A small self-supervised image encoder, trained from scratch: trained on crops of objects in photos (Visual Genome).
Rows from block 2 of a small self-supervised image encoder, named by matrix and row number. Rows with one number within an expert belong to one neuron, the router's apart. Each number is 128 + 32 x the weight over its row's rms, rounded and kept within 0 to 255. All counts start at 0. Numbers have three digits each.
After each expert's rows are labels from the 100 images, of 14848, where the router gives the expert most weight on average: "colour at peak" is the nearest of a few named colours to the mean colour under the peak. Only what is clearly more common there than usual is listed. The data: crops of objects in photos (Visual Genome).
# router: slot weights (model.blocks.2.mlp.router.weight, 32x128, trained with AdamW), inputs 0-127
# up: expert up (model.blocks.2.mlp.up, 32x64x128), inputs 0-127
# down: expert down (model.blocks.2.mlp.down, 32x128x64, transposed), outputs 0-127

# expert 26
router.26:092116200098091093189130148163094185140134065139132181211145106135128143158168112127118152158100098128100067114090135148156147126135127178101131125153131130102150087128107163116083132091108093123139123125079085154109079133155079116100191040098090157092150101179135079145148128096117136129139168135064139163130187115144122117131147118097137082117132204189119143092151158115176123080131
up.0:173124116102113130108032126125083184183079123126106035173154126077125096149116125111108151172106134169166163074128081092170131093148127051156116108134157086104119103094100103139132155128089144090157129092134192130167146161107072125144138116120191123139082173102092063092108059118086130133125152124127128147115129117118122108139140194149144155100084080147117114117053110126129126141141
down.0:155180117155132126140126148123156150123141150077150210133127170146147202141098116109108156187087090128145132155163176164111163083147112170137108096147085125220119201232200076127126123146128130146162138150100113173115131115158111098070120102131102074127115150114147169166125178146108101140123133107105129094110182123126099144181167136128087150068126153127119106148170099114135099097082
up.1:084126130091146111160138175073215140112093135163124170128107099100089142117140123160119187138124067115079116121098134154111129175119128071071091141052094155127100153158133154131114129096178090142153159150084126136115153129086103137130073074084165108145124134131096075132116112121118118133054117175102102128120177199198155143087149166088151101143184148187105105120181126126181134117138
down.1:169102127194093191101143118166038109138155120102183121159149162125157124123124070108133126118124163164160134126164158092141135091145132140178198095156120136166199114097167133196132147139103148097135096137159128142166107131166177160119164124133103194053137081106153159108150188158160107127141122118150142191123118083040122124164112125160134112155120087078135107149069136122103129130155
colour at peak: cyan; white

# expert 21
router.21:155166077167073130123096185111113136189108141152212113147103132060122111098148124135136102113127126109142106140130106105141066110144185121198122111156119101114176093104135133177135095111187117140198162115135108107142140159150089197142182122160160112146110154103107112122169182117110119149162095146161115056129122159126156205082165154137107164142153060103068116106149175121121094122173
up.0:171108131122157170139083121145154129119124186052104163136112083101133163156164186115137159081133141105099115126131128096091140138130118096138091142153186106117174133124127152128084136058139185136143187214080098132199133090140127102132119179191116154140122164113137097105122151111074106149143087110094130185112129100171105113155111201124097135213136149084196126111100147136099156139086
down.0:129138139123131083123069153156063156108126119157106179089194165147149159177117120098066171139113162158081121166156126166100055130147165119103093132161172112131088131135161139087140134136140106106167068101219176163090121164134121132141146063074118123173079059105100091121169084138132191116132114165144119137132141155151119132184120099153126116138137140167062134119138136053128115136145
up.1:161113135136161133116114110100146124123130168139190152122143111096168179152116137080163112136181098113124147114108082162151136129121133184173083139143162134146137119138100190155128068092099166092099144108126167117163151106136188117191124132116071133151146153182069117105130111146126157134093166140208192146135178115153163203108192132204111148208146133165137134154172119180123108134180
down.1:039129133073126111172174208162151111140070180128093089104146212196144124151121132210065152118130126097133214150149178101115107123153153086059079120148157089093178126165110128114095101156145124127149127179111108157140122168185086111124127080114118128133102130199146122125127129099144134127130080118087116137093135128140103081158084141116150128100131092109151141117108102107112117127133
colour at peak: black

# expert 6
router.6:117098061152114080128126161085145100082098136133114100092147125169149120139079131079122131129113144136165145184151130171149144120131175107135101107091119152134133148141095150127163158178062079072122095146113139101105057085036177084176099136096101137091162161110178120110156189156177109057112173115180166150095084160221135133119131125141165122143124127128149114144112170144149148098117
up.2:072137114153117155159182074058136094147137126153083078141056124175154103128213131133104092167161068138117123122131107170140090121160130158044121194099173130073130126133167127129091150105188172102157116108087131124134172142121114155129132117127101072148169121170122162112204120169115117115179096125158120128119126136185150135158152149093209146079092110134099119119153122163123147132152
down.2:157131135126100175100115136171118124125173135095143146164127143079096112102128122128190100102136175152092170167116122104136170090149115077129115128133139104130145133118142134136216198141095091066146180109129121090135110129114177096109122114103126192021126115067117119094129183116170127177115121113168165181134110167135081166132123123223058130181104140143152157139085143112084122141131
up.3:102175164140158126134100150166115088136212124142148097217132204140156170143136146126164131129211092060101138129133169155092133128127123125140150091145203021156113147073107129129120095152125116101095110130143135126122093165129129097144072131141086159195177123101113163100109138079127189125132124154096158125172129131084137146131093086140120106122149197086123187140119130133111136110118
down.3:127156195154111184136147128127130174156186099162158092102160138130102117112070156149126143147165156170084090151172109171113177178123158143114095157114152210118155077089101140142114115121148100194179132150175145149146114102172071140120142127097165132125116096116180043122107128146094122124090124169175123127114130206150140061086127150106127137123173116173149141107128078121074068141101
colour at peak: pink

# expert 13
router.13:106127170099133105172103141148136186182131051113150196208170150152141108141098151107111115151140144130125055134085136177181119087159160126118139131154141168097140087158113162136121148093134141073150114071101115167148105117131087159135193114078098153123120125120119118110167142071105123121151118129069194151108152157106142102147137130136145154096169169168099103095139192158136116049206
up.0:158103168126093170168178106154114130100140177133150150105146139103139136074120114144085227153107124055126105121134164096065129149116139208139126118075082096115128066124130161140123115098138114110134112114121126172110153131169151130101092144132032112125177108184124033075095153147129083125129118125121160126125129080128135180157091152124175095146106128087107211094121130158124134103118
down.0:119144157122188101121149096090119124168059067121144085179098105188138113172137117138118075130162115196127120133121105150114135159117084121140106107110184121094101154111129128113128127135121183150099174113156130067186148133061121125108160108130161171143113128096142171208115079139153188116152194064176130133106137179128176131143167093144090206123121117160152140173164139127103164079125
up.1:095100097098142147132169134146155161060123066170117136132161061143128082137117138124079068120144123116107126087165087063139116121040081102121128136117175160160080127180097104160131151142130088107131113089153142084112148102112100106133103070144128127170079044139101163147106129079122058136154159173141101085074181194107144101129127118069130124148111125118136114085068150136128145124152
down.1:165128086201151108137103192138082139139157192090171125098088116170093133124169053135127150183114134171135156113095130158133083145168205110169128084144112124164146158070139206149146166123159169127125144106133144118213130134161144175095146165133124130138138126137093129132163135185149181162137163103123129164151156129134110181140082139088137094109132173124132104176106124168132135213143
colour at peak: pink

# expert 4
router.4:148119142156178158101128109125130118164137112108096110077081164146171175117147202136151122088159175097163074095132085155163107109140142169154174064104100144125120201100150144181110133146200168173146120110108110113169130152130118118137106176202148050086131143073147132159091092110143091173103138159109114128155132176132157108045102172132075152145099111114127109119152084074118148122132
up.0:098084106108171186111100122123149178170132142163127100181127143143094116049093144142116059135140115121120159131129140180151085071159117106087175139175176148120143145153164146083149115155164068130185096163142097203078113173100156101177195177129168121108110131153165119173102114129146129090095133151117123166118130142145103140101143143104160152112149164128098163159157190197099138168179
down.0:128135141175125099102082230089107113085130126151044086134099122124116108160121146131172166138079133109130101132148154097205114134110160114141139157120070104144095168154122130130071115120089106128114134107103138104114176132085080123103088158122087112089129075125095157121164137175124088143084138056126194068084113111135128141170129140190164136179147106141160115127101130029100136129143
up.1:199126172150132133133096091145106154156148154154103128119120140109135155149016119054126074137085121160096127106125130168136202107048094168121177138045148101116133123151147179099124096106120132140140128121111165109124117122123158090115149055165099127132148112114118120116117139089078138080171095136139074143133125107081126075129117209053118088125129090145076150118104112105158168144133
down.1:120168116102146144124148122175165106128101128047198136137148150073094148083170104093175142090120130128152184122105101152160090183199174119109111096136099130180181109146098186131110144118089148155078106137161069145113165163119077147090103143164173132125125087144118118130090136142130121166165183090116103106116107103112107054134118087175207129076146128097138141133152138081098112131188
colour at peak: black

# expert 31
router.31:186200097116095080159146052083182130135109088129109103131095147127145137162160141094113134179112168118111134097110137133181066088128191138118127109102112117095102079189117167140102112171154150107103104151091088114126139143152125137182100120112129117160131138060090085178157094093112136155183126106085148121126033108091120165073114159117110136168145154071114097082117124130163108105072
up.0:128118095067145123148122135121128145120093139098101132090132147131115143154092129138177096150114105149084156114057117125079215122151124120126150126101128157147193230080115119127147176150083100124134093154151093063099092151150081119178152138081062138089160129107134127103147102150105154097082187089089121140145179103161108075107111145184130191128136092140102137221133136141132165124143
down.0:104157119127148130163136118074150082128116118156100133181090151091139097116150122126129115113148110131198145134122137087211112150144151069139142129139117112114091112203113111130094179149188140085115137123093164127084167131162130133083106141156163115200125108135146090165112157147120072095164075170128170093141124106126201144123054079155143072178132124214174095135150173085106161131096
up.1:152173089139165084084141119124155127116215134099124133146134158097077193128098035122175095197170182132084111156161156109144094139144110129144175099086145135128133137108214149163140110126085085143120146085138153145176141104145123153175106168106136145136141149141107077097190177126174149154122141177111049161129147123158135139078129128144127142104137087125139099153146161178083160169128
down.1:061124167097136179150098068127124151138090034127127145088142126166134125126123174148116116096119092120181162131089120122091087199110128119112090165138159138140147188112117119121144138084153108116158177112068129111104059136168091142106146096122145086105104175137150098090069073103110108128094120101108187124109120129120118127138072113047134102127121142121169127129108051039131123078128
colour at peak: blue

# expert 3
router.3:072171140145150125137078106098183119146117093114119085122085135183168150193108150148147137163138141111128113114086079132110119081205136133127181114082131115112140091133087199151106129181136148095085115099085065125159125147167134132092062133089154152123134123105155129135159133078083127143146134091115152146070128176127145140148131163130111196171148104087097176064163126058090115061119
up.2:077078178081128177120045095130120151094140150152178160111113162133116145153149155176155099111153113125117094146126120132126100137190149081154157128078104093117105153162122073097100124112133098149163224090143134108086078166104099128132110081123186125115101113160130149123154114100136128122122013123100160125102101130120117122105182170111139081118139125152227103142098073132129125086114
down.2:178144131123102128184195096135115133147049149140107110108123135127134095154109100084122114130110169137138102041139144104124113128082123137121165129182191159128131113049128114140123145120118173175103057146119173142189165068138153131109156142147126161136128127058151081070128137127135117155129175179139106140188130129125148078152107060085119182108136135080034148138093129131091139155120
up.3:140200161089089133156144078156144201130092229129200113138152125119112162130111136174147124082113121132090121127147137111103130070117092149154126137064102122154153107110139134120139117147133135171087158162113082093188140102104126174087073113201128131140172142125162128074127117140120175110105195104168144134112125053137119153197130147165148096117157082108071122136101122155114172146085
down.3:158113118135142129080122170161113050135092030158040123082117159130120097113135102100083113147164158122132129137105117156093130151142152101059128127201084137153151157150122126183150060118113146099121120099142166154114170152134142052156192155106133187100113137109112116175126113123136076129063093107087115100115144169113192132109152143175144149123129113181153161122172146187119123116143
colour at peak: black

# expert 16
router.16:111109130151155083135152143113159170140142076126126168175152123140167140128060173091158087112126143154123128181067153163201177083123156140073133168142188135128156086155102161109129134163077093079107125103061140145114116115099148098166188131088145179134167133123139146121164177147146117140184107142125182159128130126163075094114091129153200113163118103132117146085114187163174154077176
up.0:120109135128086189130160181165127139082142144110133137086108119163129122147110155163215132132110161059120171091141072115156127126071146114169143103133150108130174171125113115131110247134107089088174090149138144111126121122130190138117089168072114170104076097124124118130077107141126126182170136190080122147145121184190088102083149118115122065096148085127085140115120126132116157104114
down.0:119127133068132090179083120073119117137190142074115168134113114144138086101172131114074160124155169148184086112084172082131123130106098133117135106123105081160092141151132118179164066137145135162079167173137114127161131135091103107174180150172049108096156175125101085162140167137150060083062115100193127121153082078129097140143134126105123204145135183139149126126104140125110139105127
up.1:089125075127118166109115157096102111022151107171132125151129119077106139102147165146128114163129195089173146128149075139150131133144125048126114098179125109096089104117058113175096130167148097113114129185123097126142127099104036079160121142128122156134101154123102087088134131157064132129117110100043117145121128135086132109163110178084125109098089162064120119102125068128142089126090
down.1:176085181153132118158127065110123150171114163097119117136137156198128123137187071153106163125116073114116062101168170130097145158128123132119145188098113138134139121095203134128103134070115113118098099085112132155122140104121168216032145144088129074129127120134137184127217118120142131115137114158208155128138124115122129137115143148190086078147171151122147149122150171145116162145168
colour at peak: white; pink

# expert 0
router.0:134145149114165212070123141120145175157138139081184138153091217157141078085177096119133130155198146107164126089098150167158112122148164142158138122154082172148107139117066113128075154124167146139132097128139161157196109094135096157159120157134150065112084097107104143131073070099133112062103179168100131111181098182099162129087122138119109145142146134183122143099121101115094115120156
up.2:190156093091152138196102142140134135128076135138158120116139207052193150131141118074082154094175132130126128129086119090140149134193078135154134153111139119092130104095122148125157198106128145133134128160101112156065153134170118123029112096088109126137080120148127127114130110115123182174150118119111059112149184100141126153194078115134125171145119182104168139170129132115126185080150
down.2:142124130141096151165204110159134105118090171104205175147070127174061130118116094101151131139142135125097123030113185169154113177176135160113115148132130132113115147132192106127035108090112130138068084092151150111097158102130129140120122120133077138079090160085133114067127094146135088057150148143133134105108128114169169161116136137086108137146135122166075113076129122144135100182083
up.3:126081132123143123113120128165111090180109128126119188134141084128115119110127153086071148159140173130119114136116121152097128121114043065150109110132127122133179132112154137090127101113119205134106147129088165129141090100128092132062094121123108127166125135104119123091118149142126134089173127137195097154141119077142234139094126031170140124141098099136195107119155175025119096166083
down.3:122167163127154114131162185162160120162140088153137130113179150227164068171126124115132169181134136133093102155147177115138129088142153120134102161088115143143152127044103126117073133150166191106117125138098093135148162142088097111156156167130132069138115144162150071152143189128139202144122185184131148132074131109090125134100071107086174156126151113130128133156119140046080147108157
colour at peak: brown

# expert 2
router.2:129147121106129196070118113163113147184127134112086107175125162111150170166130167197181160118138120082111086100153063102148073095150117162137176084097143106120124139089141155105098133088139131125176157074118107079125053161167102166099179130160132097150162103142083123152144056093075125109156160110102147132130134126104193146089133144108095120138122071160094175112117086070105178104124
up.0:109126140166127112175125150097155097121129150099142201123082129123163095122159134101111095229128171120175154146128116179114135134131149090153095139123105140086142139047118156046102163138132125087081134086137139106168086129129104106107118128077115129121178070122094124167086105118114157146144171060172174087159163083067130119125141179108138170123097154159150038113125107128086111150167
down.0:175148130095141121085071115143132135171105127122145098119151118093055220099156195104200141103060154119118126075120165110129121124182080165092138135123143098151225095213151072172138129160131130134129109160143094145071159152107148115149172155154158097128105150138127142129110127132096130118097079161117122176129106179176134119130140109120086129087179099101093165099086149146120120148161
up.1:117174125134128103105123134120175102081075123146116153126128154144124125194065129187167137071164059129130079090180109149120117121108094119180117153126093113139109107148169139192133034116140096083145096120103139163169121078099098100121103141116122126164081153184115145124136093095070115125167138138101145092149123183164143138141079161111186129146215148144109122116058140152066096118134
down.1:080131106202135150137093118194111169161100120130141113172153105119120092126173123110060093121075138126101213145119134146118133126129213130167132058115131143132132129140126143148106255146118100186117168185111110106151119120116085154140147108154124102091192131168100059140091144114143137119088136137135161214102157107132148133116170106148115114120127112152123118110098151103161178126172
colour at peak: black

# expert 19
router.19:149076153106138165111116108103128144123127056107101160170134166095135123109152139091153115082137089054190209137099151184148136115107159143123113147119132203151122162130151111133105125094134153148139155141160178141068084070131121167162142084075108092125102082110110111065114155158151153053133170154141157082147087121177078125070092155131149072144145115182143102153135166169151143121155
up.2:111078127138120188120131164120138103157059114126111181139123148161155069100144166096148052142196091212123070097171113125149123062124115105126084098115131133143087167080118177124069077110090167115111167148132150162164149109111162093126124079159145147152145105021162099121128126104114112161136151105171128141128075141099154148116072150095127146102080128121131116146145141145185087129132
down.2:151127204132185044147127093152138170141112124098141102046095120112097134088125023178120141095104126112128188120104121109156152203119144156151117112109142118153098122176117125114138133117124133128150125125146138099171126112157057095129090146179064135113092129049131133112099116095166105146079123194142155152149126129159103115167114132094124113050155184091150128093172109118143158106152
up.3:147163144140090084135146093159193164099122088079110138156031132175144107176069131072113100136094116108122109084162129166113128145146159099112185096170100101155116124139179153164075160129131155076156075121125072166155167138103173161146158090130116122150151129141081140179163080100090117137083183137096097090109140127152079111105108083130065207116152123154124154118140127143156118107158
down.3:176085094120097087153116115078139136134134142136177094074135086102092196105150146124117140172107178099146144140145122140137131086128127161107150114104102168150175088167109130102115176101160114111114168110163152092066108127135135142186144142124142116114168144093135187113126240069142147105145111147073138190132044091117145120155036146162162075125119118130132140114121094120105065097103
colour at peak: pink; white

# expert 28
router.28:138148134170132121068090146089159090185125094087138115064093183128169075119164187139159113081136073069170125088120097185126124094174123136187104087127066161097060139122151093143149072151172168146135097103179105107131138122108160117127092151123137101129122110094156098090131119100153099103089122130151152100173075173124104112113088146171086128123146080071108075120148119102092155134094
up.2:156124110147106106074191092087114137166130154142205159147129090083133152087159188129121165147130210126140122119146087137135089120094171120098131095130123142120120151127099146207104180136103110162133145123220200055194089165128131152118156151116158135110151116135151107113133149136171110179161112138140119123095104123075103092120122157099104165094124111155107101120191171091183125170181
down.2:095142055124140102127121124169156165098135117054100110059080171156085150152108173141164146140138117156176153093155110130141134150036082142127145120120108164175170074085119183159064128148126118109047094115072130146167114120109102162126140112136070113128133146124130185144143091133177121108081136101127109146109069118119136149126156167180163167120098051132127175136127121160069133128141
up.3:107094173171137128075133143127121129160041185132131129126089153170078069107103106141134118130126102171135118145141106066153105170119169127178109105112120146148159176146203153139151143130156129081091123103055081093141131131154140103107082186124162161093194139178092141105122117100138130094152166126064096133106157127154145187104114128125166149139132130101158086097056136120174049140166
down.3:174149060095163113132122128120075174100160066208112131067084114119156159159172100141080148102146155194192078161148125131096152130122107127109182155127126093118126086085133091103132156132145130163102114112118133119117145178113114158109185115131139112105111072143156158144121142074093176186120085143084114189130190088130121127127095118113135094090118081118072183125157192167137137169137
colour at peak: brown

# expert 5
router.5:134111132092158158167159156131106135140143147112115163100180167163173170126140167095150099113142125139093110137144140182149146168119149146137153179192116135138140140134169146185070147129126127074077097160091135160229136152114188105132112167155095075127193120095172148174113114173200152163117179137127172171184118151196176125065090108151114122087118111130146153130156100115166138123102
up.2:103190039145126012114115092128125169104089094129140089181164088151144111128124178040143130063093137129126148172104122142155102108098135136111099139140120177141121137189132109143170125112107126128173153138091127109149215146104102164125126171114099150128082083108116134208134129110138128101146146117113112087076128118114111106156124128089122150123166160116080197081132161122098116144083
down.2:149165118083133183090130126096175167078110205072047151120170099208144136160162154161110164144129124123133154115163135143120115097087100109082158113087158132157115135158085158108108160118081118124153124130185149152087114071139110110066125139174147171141176111161155142137137100139105158075095145150144147118183143158124132117132097111100163120101088130216136091185168117146128206121146
up.3:125112167175115108080147117113121157082143107207120066076117215090089121153169140116129046151107163088141168093160155181083106103122151177112104125113164165105073156121119124117107158136156115059164106082153098131139120141147156126146122213143152129152053181092088145124138126123151130152149125151120157124140129160124107102119072119087147085107151142091166174078177179142133138122121
down.3:153128111116129197160125061164146091139116202063141129123133135158185151141100169160128140130149162152080092111104137142087129121128074097198120119120136105176140143128096127078146050114115129181137164148099138133098150073121088106122161122080142126080129091144133127108145250112114100133129101046155095069137111144115119136152164131138120173089179132131127054130112130127105128135172
colour at peak: grey

# expert 1
router.1:109154093144159139119116146128184169149180141152108065101107154141142136136176143176098154126161151157073069083153076085147078128153168112130179109079129086123100131119100176169129148153130178113136118112100083092160143180179104144075101165171174108121154190141147121183148081113082120175154098124123092165124153136101184135085141163126064179135128096073117171095137116094102098116090
up.0:132151140140086133126116144115142158075185117104128151150146210160156117152112120122149124152178162128126139149142149076082131133125136079071127155161163100082143131162123149116118138113092098091135100047172177092123140096058191110145158142160124216197159157136146154120182143141122135154090102131160149162071168107138122170154134151160199154120126122096138118103089118077082044135113
down.0:093087118157128108112121094088179128101205098168143087127127153131161123148142209153132147199137141152106188139126106060127133162101116184135137152136141083095162134129134121162116079112127112103109190127145161137136108109136146144048132098137057150156154146162111174075172118172132136069091130142179086151149107133104169142077117097148148121153160143171177110084183156157055117114096
up.1:109129074094130178109185125166091090142155086152134120110097158111135109118136089074132129090141068141090159177142094153127110138083143071158219131140142219131134132100119125160128144149091042191086160145131142125123149152159113120104124115135126104101158056158154136195176144121133091129112084158122128123054110128149122170126205083095104117095086137109100103129112118083094151133145
down.1:177132157108136146154089110115165141140111203062129110128123154106168176126106148200141186140109208129186112114110153108113119116149135153092098146129078092163148098133194084114104143141131201133161144121108132133097124170114142144144201159090121105149158146117115081091085115133142107094134090112157123051170125126077167083131118142148145148126167114099128110138200131190175053137093
colour at peak: black

# expert 18
router.18:101126162160159114157139073118141131147108115072105111143164158148154157176099202095124104145119179108131087087106156159147124098145155143105141109064128126088116147159108175148096176145078093085097103085076062122151086138154147070179151168085074166128190145086151145119156151057114118153165121086112161186091107168086092107142116138130131132128141080101126169090157085120124131061116
up.0:118105098103171135178139153113157142115161117095135076140132154111141119128173079141088202201196088145105111138123114159158159125131133134137084105083097140134138109137096119072082147134152155118141139120075108011082057127138127102129160142119105157138099165083142122148151118122179044095098112127111129070132176069130192101098181075100124147124162138122135148164170136120133094111140
down.0:143154106132040150051119132163150134164129136134145135135064096126089091175108203103138064080085123116120135135137149056105058116128132099125157143188118099106150160064147151160146110102124112122112112184145113196116171128125105134099119116088152109112128125113143090132151180096100167117127185099119097141139077179130094244150087167114119107098129153114136158102100112127107154142143
up.1:148129134124124073135138127130118110132191117114107200138131106079106135188124104130135147169089161113128131141200165140107097139097129130167139091106086078100071110106138118132173130120081164105169123136117159155138149095104098085103117126236095117223138161117120132106103160134141112169069084134076129050105160088123165112093159163109110103117087123124087134076060129133148103100077
down.1:153048131160138108141111139132058109098110116148123114143101169177138128073125135117159114109139125165123079096118102143173168178113147177093116094151194166157169147136161161119092095079162120137079110122115101131168127184140154216132149117137130151088076100111149100149170103151182137064185202180152096185141123146079128116106095132136161060133149158097168137140136153117116113138173
colour at peak: grey

# expert 30
router.30:102131130083126172159133123120107168144109074094117171127069086074100152114172093094118158123185115133141091139084186152078099111092112153073134166176118190102090123112098192160132115118115099161082120132108135106142161117095121105172123118090131159134115062123165082069135130117142146110120131084082145102095149157099074094153051122150167149148184178142083144116132098138071201126117
up.2:125171135164133127108141128089045132117105111190142159169139136079137115152157140130184084121128188124075131109177096139112113117136127159119119099130053086166104128152138159065082142150204162113124135122080097090124081143112162080096167127098130170132137131161082128144178120179119160188136144118077084081171127148105121142126139134151117152143109162092237162139108070095115095139143
down.2:156091122115083141172142136126146159115127121171082144139142091134116126135151085164163143199156106159121080065100126078176149116128148137094163155132151142042121119065121113135177085146116095126185119100118126147176101118080152154161114130108104107048129123142212087080103136136168103112168088154151106110117142118121130178159172121149148089193097139100106126067083188127181144076123
up.3:136100155155164098111112142155129124173098162048158128147105097155126087094135115132103084132099150104152122125099149109124129117120098114149102175096146129090175125077097163184152137153122089137059117161179172175105061126105145068162080167125130173135132145052164179111162097162149183097108072137102191139129102116119121113112110139078150125121117112156197216093111125099098090114084
down.3:127118111099094133113151119125164102092138155143114077106151185146185118116128198097125118128073093152130119114146144123118142135178149120134124087101134130215118103166070148073114111146148168132195150072142126131157195165124110184120134101104118088201168107145111080146147126114143099209119105129172128132167165116174138128120145118145229101128140085147127063161176130077170135121166
colour at peak: pink