config.yaml
fused_qkv: false
qk_norm: false
one_sided: false
Rows from expert 2 of block 3, named by matrix and row number. Rows with one number belong to one neuron. Each number is 50 + 10 x the weight over its row's rms, rounded and kept within 0 to 99. All counts start at 0. After the name is the row's rms in percent of the matrix's.
# up: expert up (model.blocks.3.mlp.up, 32x64x128), inputs 0-63
# down: expert down (model.blocks.3.mlp.down, 32x128x64, transposed), outputs 0-63
up.30 090:47 57 50 50 48 42 51 28 62 55 50 45 56 70 29 42 57 50 66 51 47 58 34 41 32 54 59 60 68 55 61 54 56 64 55 47 48 43 46 63 47 48 52 53 48 48 58 44 54 60 62 57 61 47 57 62 55 72 55 60 30 57 21 39
down.30 086:58 62 44 56 42 41 50 61 60 47 51 59 61 51 57 43 49 52 51 52 26 44 51 40 42 44 59 50 46 58 45 50 43 22 44 49 48 45 60 49 57 51 56 44 55 36 41 58 72 46 44 57 50 45 64 50 40 42 33 50 47 54 73 49
up.31 094:57 40 51 59 54 54 62 24 48 45 40 44 48 49 40 42 48 72 49 50 62 68 50 59 47 53 51 47 42 60 45 45 38 53 64 54 45 30 41 55 44 44 39 46 40 44 32 40 83 45 46 62 54 41 53 38 47 54 76 42 56 47 40 56
down.31 098:28 53 26 57 79 59 51 64 46 48 50 60 45 62 64 51 53 37 53 34 51 65 51 41 48 55 53 44 50 45 53 40 60 49 40 55 60 55 43 42 39 43 44 56 56 50 71 39 51 48 44 49 47 70 36 57 53 34 45 73 52 59 47 54
up.32 088:42 51 50 51 49 37 44 48 44 49 43 37 46 59 35 70 31 41 54 64 48 46 51 54 53 45 43 41 55 55 67 45 62 48 50 57 31 27 49 49 43 49 61 53 63 52 52 58 53 60 49 70 55 55 40 56 31 62 48 71 56 62 36 40
down.32 102:67 52 60 57 44 52 58 62 57 45 56 56 36 52 51 38 55 49 49 40 47 46 48 60 45 50 70 47 75 56 39 54 46 45 74 49 66 46 48 55 48 59 44 57 50 40 47 35 50 32 48 40 51 58 48 51 65 24 53 53 57 42 38 43
up.33 093:45 41 51 42 56 54 46 47 54 55 34 50 41 50 53 42 62 31 45 47 59 70 52 60 46 59 54 36 42 57 63 26 34 45 41 39 51 46 42 35 50 48 65 38 48 50 53 47 35 34 54 51 59 47 47 57 40 76 49 51 61 57 58 57
down.33 096:46 57 60 53 39 51 54 42 61 52 49 52 73 57 51 39 25 70 59 32 49 40 45 48 51 41 37 45 27 53 43 40 47 45 58 56 56 39 47 66 44 42 49 57 55 35 51 60 61 59 67 49 45 51 48 53 66 43 55 43 53 45 39 46
up.34 097:54 54 50 54 36 79 52 29 47 37 49 50 48 52 46 54 47 43 58 45 51 53 63 47 53 46 34 51 52 53 40 49 40 52 51 55 60 88 50 42 46 46 51 46 43 60 59 55 50 55 36 38 50 51 26 56 35 62 52 45 51 37 62 58
down.34 097:51 51 46 48 34 49 39 65 29 41 55 51 55 37 51 41 57 56 42 42 45 53 45 53 38 40 60 49 55 50 55 68 64 24 54 57 49 59 48 43 44 41 34 40 41 58 40 41 59 43 47 51 44 55 52 76 57 67 44 36 57 48 53 53
up.35 096:49 45 47 51 31 50 60 55 35 52 35 61 44 44 55 56 48 53 46 44 44 56 47 39 53 69 48 34 50 38 39 50 48 36 56 44 35 52 51 60 38 48 49 28 51 25 49 64 65 56 42 64 48 52 34 40 49 60 50 46 49 40 58 51
down.35 092:49 58 44 33 45 60 38 33 48 40 40 52 62 37 53 58 56 51 49 48 31 58 44 54 51 24 49 48 56 76 65 51 54 54 50 59 51 58 40 70 57 55 38 47 51 68 44 52 30 45 59 31 54 52 44 54 66 43 43 55 41 55 39 68
up.36 090:51 64 43 42 43 35 62 57 51 42 37 42 50 68 55 51 58 51 62 60 43 57 62 77 51 46 56 62 49 55 41 37 70 41 45 46 45 51 49 46 51 44 51 52 52 41 51 41 42 49 54 49 38 68 65 45 58 56 69 42 46 49 41 47
down.36 094:43 64 53 42 59 56 55 43 51 46 63 70 41 25 45 60 55 56 54 45 58 45 51 35 34 53 45 45 49 40 69 57 26 39 61 45 49 46 40 50 51 32 40 55 35 53 49 34 40 38 42 43 48 59 36 39 34 37 38 59 49 39 48 53
up.37 109:60 61 58 66 47 53 54 53 45 52 50 56 52 55 54 52 52 58 32 42 48 53 64 66 51 49 56 52 69 45 45 50 48 51 40 44 48 62 48 50 52 40 52 66 65 51 51 52 47 50 50 48 47 37 50 48 56 66 41 44 40 30 44 54
down.37 097:51 67 50 23 50 20 53 41 54 44 47 48 26 48 57 57 54 50 58 43 44 57 50 53 44 67 37 53 48 40 64 57 41 51 43 48 70 49 54 29 55 39 50 45 33 55 47 45 59 42 53 43 39 53 46 36 36 44 31 71 53 50 53 66
up.38 104:56 45 35 61 57 46 46 35 47 32 44 57 39 66 43 44 53 57 48 40 46 42 53 46 47 57 55 45 23 35 48 54 55 49 40 70 17 55 52 30 47 53 46 63 62 67 44 42 39 55 43 48 45 52 57 51 48 43 51 49 53 50 55 56
down.38 103:45 35 43 63 62 57 50 46 49 58 43 58 50 51 47 37 55 62 47 78 54 65 46 35 53 51 41 52 62 64 46 49 70 60 44 31 81 50 59 42 38 44 63 44 54 43 32 56 71 53 62 59 46 54 69 54 50 56 48 55 54 37 42 55
up.39 109:77 48 54 71 48 44 49 50 50 43 66 66 53 70 49 38 21 48 40 55 38 47 53 66 29 38 59 48 63 42 51 51 63 50 58 50 44 53 58 28 53 62 61 57 53 49 64 64 39 49 62 27 48 60 65 46 61 51 43 50 59 61 56 57
down.39 104:38 47 48 40 50 36 46 46 62 44 42 47 50 44 52 50 61 54 53 61 47 49 37 39 66 51 48 57 51 47 43 69 57 52 38 36 69 48 46 46 62 41 59 65 50 53 57 38 68 52 28 51 49 59 60 47 30 52 49 47 53 44 51 37
up.40 112:63 50 54 46 47 36 56 46 64 75 43 47 43 49 65 57 51 43 49 45 58 55 39 40 58 49 57 47 59 28 44 37 58 34 66 52 37 38 36 62 52 49 47 56 52 53 45 55 45 63 77 39 54 60 49 63 34 47 52 47 59 65 62 57
down.40 107:33 43 48 48 65 53 49 55 52 25 48 60 50 71 49 50 51 50 53 62 55 39 52 53 56 49 41 52 36 55 58 62 39 50 49 56 51 64 48 68 46 71 35 36 48 51 58 55 34 40 47 64 48 43 49 24 75 52 40 46 52 51 39 37